python train.py --model="image VAE" --dataset="photos with spoken descriptions (Open Images, Localized Narratives)" --train_examples=203450 --image_size=32 --crop_scale_min=1 --horizontal_flip=true --translate=0.12 --color_jitter=0.1 --bottleneck="kl" --downsampling_factor=8 --encoder_arch="vit" --encoder_norm="layernorm" --encoder_norm_position="post" --encoder_activation="swiglu" --encoder_mlp_ratio=2 --encoder_head_dim=48 --encoder_fused_qkv=true --encoder_bias="none" --encoder_qk_norm=false --encoder_parallel_block=false --encoder_inner_norm=false --encoder_patch_size=[8, 8] --encoder_conv_stem=true --encoder_layers=8 --encoder_width=160 --encoder_positions="learned" --loss="mse" --latent_channels=4 --decoder_norm="groupnorm" --decoder_activation="silu" --decoder_weight_standardization=true --decoder_widths=[48, 96, 144, 192] --decoder_blocks_per_level=2 --decoder_block="plain" --decoder_attention=true --decoder_upsampling="pixel_shuffle" --kl_weight=0.1 --init="kaiming_normal" --residual_init="zero_last" --optimizer="soap" --beta2=0.95 --learning_rate=0.0018 --beta1=0.95 --shampoo_beta=0.95 --eps=1e-08 --precondition_frequency=32 --max_precond_dim=512 --one_sided=true --adamw_lr_other_params=0.0022 --max_steps=15300 --batch_size=512 --epochs=38.5 --lr_schedule="wsd" --decay_fraction=0.4 --final_lr_fraction=0.1 --warmup_steps=300 --weight_decay=0.0 --adamw_weight_decay_other_params=0
Rows from block 2 of the decoder of a small image VAE, named by matrix and row number. Each number is 128 + 32 x the weight over its row's rms, rounded and kept within 0 to 255. All counts start at 0.
After each channel's rows are labels from the 100 images, of 14848, where the channel reaches its highest value: "responds to" is what is common among them; "place" is the part of the image that holds the peak. Only what is clearly more common there than usual is listed. The data: photos with spoken descriptions (Open Images, Localized Narratives).
# conv: 3x3 conv (decoder.mid.2.conv.weight, 192x192x3x3, standardized in use, each kernel summed), inputs 0-95

conv.182 [144 145  68 107 153  83  98 128 167 130 102 135 131 166 157 177 155 150 150  75 139 117 142 117 123 153 114 146 112 215 156  88 116 140 163 165  89 112 136  92 103 107 108 132 173 115 152 143 124 114 176 166 128  70  85 166 126  81 115 147 124 121 255 137 137 108  77 142 131 152  70 120 155  79 149  86 162 140 119 169  86  98 131 139  85 124 113 187 141 185 175  49 140  88  92 169]
responds to: text has "sky"; text has "water"
place: top centre

conv.73 [ 98 118 115 190 163  71  71  98 168 151 145 130 172 136 132 129 176  91 151 101 135 129 145 158 101  85 127  78  99 113  90 124 101 124 149 142 123 147 115 134  91 157 117  89 172 145 185 116 125 130 174 186 149 177 120 154  93 143 175 148 113  66 140  92 169 127 176 141 106 160 140 145 136 107 116 177 131 109 170 120 179 107 131 105  95 134 116 172 146 174 137  95  97 142  92 131]
responds to: text has "sky"; text has "water"
place: centre

conv.128 [ 91 120 120 144 123 100 147 151 173  68  84 142 127 116 124 136 118 150 231 101 144 103 166 130 113  98 103  42 121 173 106 113 164 163 139 105 108 163 122 118 122 138 140 142 188 118  86 141 121 111 127 128 120 157 149 145  87 175 182 135 171  59 169 159 109 103 154 147 178 131 136 192 110 103 111 129  97 180 164  78 127 146 132 100 125 125 133 159 139 163  96 113 107 141 122  90]
responds to: text has "sky"
place: top centre

conv.32 [147 126 138 168 127  78 165 158 102 113  82 142 148 175 107 119 167 132 175  93 165 119 112  94 148 131 125 118 134 136  69 125 177 122 128  97 192 133 149 110 145 107 128 126 146 144 156 130 119  87 186 111 161 101 178 112  88 153 184 114 137 128 209 126 123 118 190 149 133 130 107 161 149 122 140 110 125  98  75  44 131 153 132 138 118 134  77 121 177 144  92 110 155 144 115 123]
responds to: text has "sky"; text has "trees"; text has "buildings"
place: middle left

conv.145 [165 214 150 120 145 119 130 105 137  35 152 178  93 132 133 170  41 149 168 114 108 151  53  94 136  88 123 150 100 149 142  93 161 133 150 147 118 156 171 160 171 162 136 100 127 110 138 181 123  78 159 128 145 149 140 156 119  97 167 139 100  48 129 130 149  78 140 163 158 154 119 123 131 107 129 143 147  91 205 182 142 168 118 134 153 171 141 136 117 218 124 150  61 144  83 149]
responds to: text has "grass"
place: top centre

conv.154 [ 98 134 126 143 100 146 139 104 133  85 125 151 129 142 156 113 145  89 103 109 120 139 105 186 136 136  98 136 159 143 135 182 212  92  77 143 103 170 204 187 165  73 160 107 161 147 140 141 139 120 180 141 151 118  62 123 135 183 177 109 174 138 153 117 144 123 128 173 145 128 118 168 158 191 104 120 149 130 214 100 107 117 139 114 103 146 162 175 111 148 120 140  87 135  88 150]
responds to: text has "sky"
place: top right