From a checkpoint of a small image VAE.
Training: 15300 steps, batches of 512.
Data: trained on photos with spoken descriptions (Open Images, Localized Narratives), 203450 training examples, 38.5 epochs.
Rows from block 4 of the decoder, named by matrix and row number. Each number is 128 + 24 x the weight over its row's rms, rounded and kept within 0 to 255. All counts start at 0. Numbers have three digits each. After the name is the row's rms in percent of the matrix's.
# conv: 3x3 conv (decoder.decb.0.1.conv.weight, 144x144x3x3, standardized in use), inputs 75-89, a 3x3 kernel for each
conv.63 115:110147120147087146133122111125135117119138150111158125129131093142149090088149139118103104123142093137079161116119140123126165142122119093137122084175118111155091133145117115153158134084126127085128151127078172119113131119149139122125112128091105149117119119117100132163093094121156097145159158120128121144127139116152152140117130128122163110111094139113143114074193067108126106116110154169090104112083180
conv.64 116:102104158140126150128131107160179129137142110111135180127059083133166129112130111132162147154167100152128135140188128127027124133139123122113147095126110140150142113125127122137086137144137161197169123102107156135145164105153163137188134123109100121093152168174113106124175176153121137148139137145129132156102104096135104129126167106140111128151139145123145136136108133138152148120133096154141125145127160
conv.65 103:120143123106079142133140116135175114113000113123148143127162128138121126139149130107123112164147140121134143138115167131131138129125121136131142108134115122134154118119141155131116142121139110157158158111163144144124152116148090119108140117123157112146167127123142164144253122109116136146119117141120000133116116120137131132143135115122158134120126126110119117135118118138132136125177118123106103133162118
conv.66 079:119132126117132064120134163135141138141104089093124125120167052126148145126097167133123156152141127142155154121116156076131102103101138108128114132159162121144128119103081118138123115132133133143143174128127125093166130133129076117127115102133150136105095144149076138113132131133143110116111159148121116156102112130128133120159130166077151129133123160143112128117142090188141138094129099150110168147100137
conv.67 106:097162117162103105099133120114113121123153121106104141135147166119115130152126166172166096154125134149116113108111116134110115111120153109133143096117101126129134120152125121116114105151114165097116059105102097135123114131151149168129111112127131153121139141125124165140099150156091146095106140157131153121090093144114145162102139152116104127099118109134146160167160126097128128132144154112149108121146141
conv.68 098:114135133146134112132120132108157146110148145109108166158140176117101161099161154163119107126131140093109095119099153171162106111141135148103079108152167138124117125096100139161142151089115130057145178152088105089161138153133161132127129113111140131134117119157144097130139181104129073109137111161109100119137161143119139109109098094158105160142103144108107121126157151130125137109133147127119133136148127
conv.69 111:135119173130109119144154129125141109154129120113130133112121161145032111134149089118149161118121084107131125138173127114082145100107133116133106150117132125145138100165115100102134107101126134168150141145089063100151137105140139093151154136172137084126134102163153119119145083124118143133171177119131160133124097137108057107102171124124101151155122142166106114120131183121145119129139142117125117148145170
conv.70 088:078135138102148128146111142139146115123133166096117123086180179144156122085158162129138129105133123071156137099125100155123149101123138138156055099171154119147116106153117143158139126134148112111152173168120128117123062203108131116152194077057168106109160142119135149125132124079090154109172109106134142120174121114140133119109141115140090128114121130103133115088171129077135131142173106128177140117099167
conv.71 085:083117119104145135147173093135136144136118122124174152132167140126140135096129110110115115106133113099168143131142112154149139181130108160131108060112140136108091174123133146140103134074137111127111100130140089131155116130148121133166096125119162128124181170109150093108117125152112158130158120145115136144155083098145126135152147095061130135119148124118117100160145123087140152138163110124111154156092104
conv.72 086:161147128135147113151143175113136147127156145118127106149126152160126161157122133139159096138152117118148058136098153113142137123169126116106150103161132102087132163110124148139103137119109128153153111139116170144120148162147127141131108169122141116153143101147144089141095089112130156120136181170142119145112106142116122146134117104103157137145103087185086144126110155144125112114084162149111093110145112
conv.73 106:147116115116129124103148129123116112136122101119115145083147156132088141179137120134116145132125151116146112121122112163133053131088142129132121146131121136149105164136133115137156109114121112133147148159082055111174161122120116149136131096114114149126109091107131133118119086157176095119161137141121085112112107132124103120142141128122132127092123163078161109142174134102128126135107162136117093140107106
conv.74 107:108124099119140107135160083130130139145128083118122148112091109137128133123128156118130135123147099121146149134152116125041139143151134136123138131104135139101113130112138121144089111125127125096095097063105130073098119143113095144136121151116128111099122148135123111172125136130100139145132120122121133129154144102132109148100137135132124140119153092133124119155085152130143146133140145123119148135111134
conv.75 129:146122114096091144118112146164103156128159094107127125140060137161120108151136161142142135120146131153115133120137121121130102135122154152107144117133103126136146121130161119141093119113123180109129094112146160127109129130140170124197140122134117100106127163143143147133133163167123123114105188170138142162121087079131119130132120145125149149101109104120102145183144109143144166126141121154138170163144164
conv.76 087:135125123091120180108129108121122136110161127132144158133142165113126167163087123171105082113146125135130120142101116111136081134113150117101139181137137120111140159151117155154118145136105088138080110171131160105198127167089104119101108136133126099127130141127101149127100119083129147126133129124120103144115113136144129125117120163148157146107078129110165134134104139172084174113147118158151126114122138
conv.77 097:111140115139255120134087083130141135125095153086117100139101134139060116150107082126155113113117118140090100127105138112132128157172104169120136124139134160116117114114138136083138133118117167151138143145139075131153102126169101189099138142153126110140084106163143054128136137156141091144151148102111129123146103126096122107120159133142153139149119103142148113126117118135166084155145122146134124135168122
conv.78 085:155109107097070141126155162124120129167135075134145075128112104179126020095088118141151138105143058109115142137139135104148098155154105109109121171150131147127139123132122107141145116103121149137158111147142187074150115091129128098134157143055136068121122121144095118153093121136111128116130163099112180121121110110109157139161138134145128137140131079136156137154070113115085136131091126088149113160164123
conv.79 103:157157150117048088119157117146129116124073093120148159134097132130142120141092144119153134153131116139121138129146124110089121155143127128140145153128150152128137118107134122069136143101147132166159070116137138139127136100131160135114096139149124095121132150124134107101114154116153103160121141122134095141110020091098071115125142126121149130120146110123099130156172116153117170136143130178131080117146159
conv.80 091:122146117116183131088109121116119119123163133124120107118125076109108126167115108108162106145110165128130115166134154106150162144173126135126144147125141117106126145107110131162095155127111120120134140095177124167151132145131109157125103127135119105126116139108152117145128127134138138096135110122130105113125177131123157120118143130139131141153105125144192120159116120128109139142135148121138143126150104
conv.81 083:109154101129156153133088127109111127138136142140127144151106200165109123139132113162156138098131108128168106110119124117153135128154166144109130147138136128102160155149095075156134149132143158128123196177138218115152163180128134168124119153116083143117093107148102137180147186107102091135135143130137120141131155130112089114136135158115136089129096147162121151152111166096162120157100114104129132102155145
conv.82 085:111134133107144136143126095134176156111138134120145139103128126099133142072119174108135109074144145123117126127109112146112121123111105115128142127102123104140149086157117148138091132127142135117098090140106095147057134147140134161117085143114136159090128155098129138124159131114141123161125131151119156123135152118114149131106091141136112159148147090075158127151130133106112134104123199129122088141118173
conv.83 093:113118145119134095101136127108133120119119123098141165082090119130139177122147131142138118110121115111091116169149105102123159126144154139086110136141126103133112112117191153137139128120166104162070093105108114119138109149128132111142125108118107109141137141109126107131149129080102094098130130082142165130119163108135138154123111164118101139130136140129123131179127111111135151098147133092138074110170136