{
  "precondition_frequency": 32,
  "batch_size": 512,
  "final_lr_fraction": 0.1
}
Rows from block 5 of the decoder of a small image VAE, named by matrix and row number. Each number is 128 + 24 x the weight over its row's rms, rounded and kept within 0 to 255. All counts start at 0. After the name is the row's rms in percent of the matrix's.
After each channel's rows are labels from the 100 images, of 14848, where the channel reaches its highest value: "strongest on" is what is common among them; "patch colour" is the nearest of a few named colours to the mean colour under the peak. Only what is clearly more common there than usual is listed. The data: photos with spoken descriptions (Open Images, Localized Narratives). In brackets: how many of the 100.
# conv: 3x3 conv (decoder.decb.1.0.conv.weight, 96x96x3x3, standardized in use, each kernel summed), inputs 0-95

conv.34 110 [102 128 127 169 112 138 177  86 134 180 140 120 177 109 141  87 128 128 148 112 194 105 190 110 127 114 127 149  77 138 139 126 114 121 120 145 131 109  95 124 151 146 106 116  97 110 101  87 127 116 165 164 138 129 142 121 130 142 116 155 137 130 131 162  97 137  92 120  96 170 107 155 106 127 105 123 124 124 125 158 136 116 137 135 162 100 128 123  96 107 129 100 113 143 116 166]
strongest on: text has "grass" (28)
patch colour: green (27)

conv.79 085 [135 144 152 126 142 154 126 143 118 138 125 138 188 117 133 181 121  98  94 114 118  77 118 157 130 124 180 128 137  76 140 146 102 115 105 134 181 111 139 115  97 137 100  82 133 121 104 187 150 151 137 139 150 139 133 176 118 151 107 107 144 142 100 142 102 142  88 119 138 117 122 112 121 130 139 160 115  95 134 117 111 126 103 119 154 131 142 156 112  90 154  74 110 130 134 105]
strongest on: text has "buildings" (27)
patch colour: white (94)

conv.54 087 [160 167 132 117 153 142  88 133 123 139 146 189 153 128 159 144  94 132 119 104 115 105 127 116 141  90  86 138 162 101 117 121 125 147 150 159  84 135 151  93 129 143 126 137 122 156 129 120 135  98 108 104 137 109 143 102 123 118 126 173 159 101 112 127 104 128 157 107 121  97 113 168 141 172 126 114 111 138  90 130 109 180 121 131 109 157 116 150  95  81 100 120 123 154 150  76]
strongest on: text has "trees" (61); text has "sky" (60); text has "buildings" (32)
patch colour: white (99)

conv.17 078 [130 183 118 135 126 151 136 131 107 110 129 111  59  90 111 142 144 131 132 129 134 121 120 197 148 126 148 111 106  96 132 116 159 135 139 126 152 100  88 113 142 120 127 114  99 132 130 100  96 113 150 144 131 106  97 119 144 187 139 128  80 107 154  99 100 128 110 119 110 104 161 113 185 104 150 117 123 117 176 109 124 128 129 140 126 128 122 140 108 119 120  87 172 162 104 158]
strongest on: text has "grass" (32); text has "plants" (27)
patch colour: green (29)

conv.89 087 [135 155 129 169 143 109 159 132 173 141 127 137  66 176 152 123 128 139 104 115 117 121 116 174 149 127 137 117  32 123 140 141 121 166 146 153 109 147 102 145 122 107 129 133 137 115  84 136 117 136 104 131 110 115 142 137 124 147 106 111 109 133 107 138 134 109 140 133  97 136 106 147 117 109 114 131 121 136 134 115 140 169 126 142 159 170  99 130  86 117 136 136 150 111 136 206]
strongest on: text has "sky" (60); text has "trees" (56)
patch colour: white (100)

conv.42 076 [129 108 136 119 106 131 131 136 136 135 124 146 168 141 139 176 106 136 124 142 103  95 148 158 106 191 151 149 130 165 169 102 149 109 122 147 146 152 176 108 104 130  96 118 136 122 124  51  97 125 122 104 128 143 117 142 105 107 101 148 118 115  88 140 138 120  98 123 143 146  97 112 112 171 130 136 138 171 101 113 118 164 116 111 142 101 130 116 140 149 149 177 179  99 127 132]
strongest on: text has "trees" (62); text has "sky" (54); text has "grass" (31)
patch colour: white (95)

conv.65 081 [133  72 143 148 116 157 139 124 168 125 130 155 180 161 124  89 179 148 151 131 109 127 188 115 119 155 112 130 127 136 104 133 133  74 103 125 147 143  98 123  77  78 139 121 110 118 100  68  98 118 169 117 139 146 133 139 128 144 128 141 115 130 101 108 125 138 183 130 129 129 124 141 162 152 122 127 117 119  95 168 127  90 127  93 108 149 141 117 124 125 121 142 130 112 130 150]
strongest on: text has "sky" (58); text has "trees" (56)
patch colour: white (86)

conv.70 078 [ 75 135 135  94 104 119 130 145 105 148 147  72 109 131 113 132 139 124 135  75  43 138  88 160 143 144 153 118 123 141 131 150 159 114 141 113 151 148 147 150 117 165 123 109 133 158 128 162 121 140 112 104 107 129 151 158 112 141 134 120 131 125 112 164 168 111 113 115 128  95 122 152 116  75 133 119 112 189  97 143  95 130 144 117 173 106 120 123 137 157 134 147 127 120 151 119]
strongest on: text has "buildings" (28)
patch colour: white (60); cyan (26)