Weights of a small image VAE.
Model: 32-pixel images, encoder activation swiglu, decoder activation silu.
Training: soap at rate 0.0018, 15300 steps.
Data: trained on photos with spoken descriptions (Open Images, Localized Narratives), 203450 training examples.
Rows from block 2 of the decoder, named by matrix and row number. Each number is 500 + 50 x the weight over its row's rms, rounded and kept within 0 to 999. All counts start at 0. Numbers have three digits each. After the name is the row's rms in percent of the matrix's.
# conv: 3x3 conv (decoder.mid.2.conv.weight, 192x192x3x3, standardized in use), inputs 135-149, a 3x3 kernel for each
conv.128 106:556499508632533426471302479496475471464603488574530550507467458537523474446493445479506517437513506512466466570497511443434533487429562471479422580445608513400494507640518529627481537553510517526543514487536437499568520509489481553498490496450455452494600433484463589443504496522553520522497521453488504498400625452557526538546543511473383439448520516475479444520514504576564425439592480496426486528531524
conv.129 095:499492517491670489518451500494518494504495465505533553474509491457380511497527484497527499526478486480492557565339388400484519328562460477467501422618564512525482561476579515600521537499484541444492489485587492533474541516537473596533519536453511477521478433502532527510518519500523492479493470531522486464479362496461496515509524518520426556488539494501488512493401548545535472549483488514419540485557555
conv.130 094:503512489429670475506468544488470489464512514525486553495455465495439485494477502442523441508429518504522494538431446476483497403456508507545539533527484559590515544513550543529516510492459496548473514457587524474442538533528547536440562483491520522500495409505492512516462484494592425518511449529501467462464475503478514512517478522515423497457489493469459496524387553483503487466531452548452498509555489
conv.131 108:543475456511563398551415502435562471513412599522468506529507495542512455525461505472413451609613434522504583548420501516554504520472440538460583463620562414542479471492412484528529499440472463521494390526575516513480523422521537496470563502465444615355511513529443510475551553612512455433541484406525519525516508435503460499520486530578465527455512478594420496423514488491515508574389530603499440514506546
conv.132 098:443480511458488459540437522496468505502543453443504528535468498430507531523494506564501491549444512490497489441423484569469497460493580453492481385526533471518533429510515488593496533460521526392493415495463504473538485569513498535468435510510379575562498455422523518537550500459485489452418574491495479542528472524497465454494498543520490545488491505588589492530528442534641526553373532547408583474530548
conv.133 100:507449529505579519504494514567502513512505539491449505505533485458361522485478501470514506407201494534543531502557502441400534494529491516554485476683504503462536512485541503631456490499538475431468467557544568483482563522485460454403530527520497410512579426480517394467446452455516620511546465517558511518518277518531486501523481522446363481483471472519457545526451497535527527502445477508414515537577554
conv.134 109:470441523492467529558385441446504490511501508375613534510442443495521518516554462540497473568451491526530491464482463464501537519515463468469532543557502451542478519543526448436550406514477497541491589452494534454504540553526538439510524549517456491481537538567485419496490473537498559529487480531516472520512479602499458513551547497570534538411518463460489450519560510369537530640537434450396516478605432
conv.135 110:513447422561461538518400565554492485451559494534513586515526532519539477423401481524445444462475570503451501506437493450502514516488466534423476438560537426530491459600550515537459536506475501550491487458524467506491532522539478522511501507531431525463561567361528503464496467447494399404566514532507497477482624512530448490515510484476517463461519456531612504516500567520518463512458524544465466467524502
conv.136 092:516465542512508541518489474546454568488438464458456523435486440550431578491282522471396476499478531542376554498529496526379444494474565502525573520560519532695582487508535478514474539535474506506477484548513558548570450507487530598595453436490517489482564621529442538494552520429507555475537412489484501480496435553505325532515489459483522519522495471463464515520517532468515522525440506551526574486463495
conv.137 098:509465558547535431441407537545516495439437493548512587506493553489441542490475484523514520493376561472524502427465506533419423468443462584479601514495641547503472495539487509613509486517513530499563456581407496519533542555474484500601525565510542535522527518646484480597562548522495505509491546501470484481466519427485520488495418517480445521493488493513540479485534513484496441591452514451504530502505508
conv.138 100:533457411498404473485406531570492571489461408494446511523506510585410497527499530491469520457354443503528538407480520503470482465459527558462590518613525482478582498510554512487454465502476489491503436451540493537474564458511492555518501588502546466460638543573449517534508438510614464510528529501444504468518429502517458475490458528492418482525501528486551513525563516487494558505440508542406519586537570
conv.139 114:520636505555349433486455595573560502529478447518428521506585477518571491533453457521453515492600417489465518449426468590636477497485424455508481509489549532516543526519485502420488488501551533465522415495373486548515537583491436575456521515556494433486436479480526542521527484540536444550454609563486456472550544451477527487516427467526528421497517541454466511502679519550448405581414579471495473571474518
conv.140 100:504469496529580460559478528547489507444593466544537543502523505459496482510455502471520466508341477510484515501406468509512452497419488505513472416592518543467537582490502499648435554452545517496525496447596538466543541573562480583541475503497547421508500616518452548534496538502552516506471537469487499482497529504440457485531484508398604485525465501544560470531442455511471522484556519478411435605485505
conv.141 112:576434485510481509446509518486495492494442599624477505530521515492663466493474464525386546495519549506531426449484458486558432473497520454640449502574436541495524558490464522435459547494605512470456533559511452448552503525501546528447490475520545437530547526444437500435483580424487437507595548497500508477484463501472519500543481421523680492500497506510544491554436412519355524463469517546656424531452531
conv.142 113:464481499488414573530409522500483559452556466596469548474470458484453472461471502519415518475518535524454495433515520476477550392515477479506516587591528559500528549541533511543386518457477522452571431506519480560518579510563529532469551446518497482497505521484452604487495646439509473481495489536475514503450468447524584491535453450459418455480539473593545476529604476455478440554461562515465476476446511
conv.143 079:489463577478470553493522546346608545423560521459590510471469468477464513485484487532526457547489492492492469498484456485383419483430443501561443500495469501459489532434569465450541443580531534451571518463580534463541548464531560476509534547493559494518531493489601560494574499507552518546540457543480541454441487391426569375483440547497436512540542516512588485522527499526449481478452528502486519522459526
conv.144 100:521509539520571472446562500502394464540478445520550478515536494456449415524546469513501538418504384506482531441476526463633542479453490667516565549503495412419549501542513491573527422477526527561560475525530455533454503569486522523535583491499416555511525542563479492559551389540464452483476500553459459526527486470519558491550550521453430452482485494525449476570555492516531559587514390501485491428518613
conv.145 099:565620514375489407507517501564512476492444473555420539545526488503376574483426496504481557505498516542485494508520534472426443436502513592608453528553443520575524517488517545498517495553420452504549565535492614510463499546495505521527482529511473569565480563451481412488473561528479407512506545454494454533512475510467436517479427478527517528513467499549473545451436347509495484457455455528554503503539553
conv.146 095:482491407570550465530434573551499512518555439572502538528497502504398398461529524534502533448364426509477525445525469467433526559425498557478551446482540554580531545550454486521539564518579462552553519532509511583557495539533464524488571492541451542578555579515541555499576498486506595483468531576507469488503547466512521514463517523524469541459498465543495519597419635535619475527494490533518486519481560
conv.147 051:499495499464467488478503515529511482538561520528559540480382463439412422440395437549500520614540623493467520436364408397338386376336412523539542540527537528526498530488525522520517514528529522535539529502531558545545533566581541596593522548569515501499523548550512545552564547536575527560549529558492417482473428402461449470507505494481411445488467465485457470507455486496422464465457487505482489507486495
conv.148 123:567442550498537466608476479463563576496514415560455497526482583496459562572479541519466465496498513520479485468530441462447453493535512532344491457534636531547477601498460506519482446580492541509431552531560567533558600455445528504611544486478516521495554463500546461467565464582537452448509488541509521528531484391500491525500538548537433482522520504547404506510487574549531423490519528441508519572469538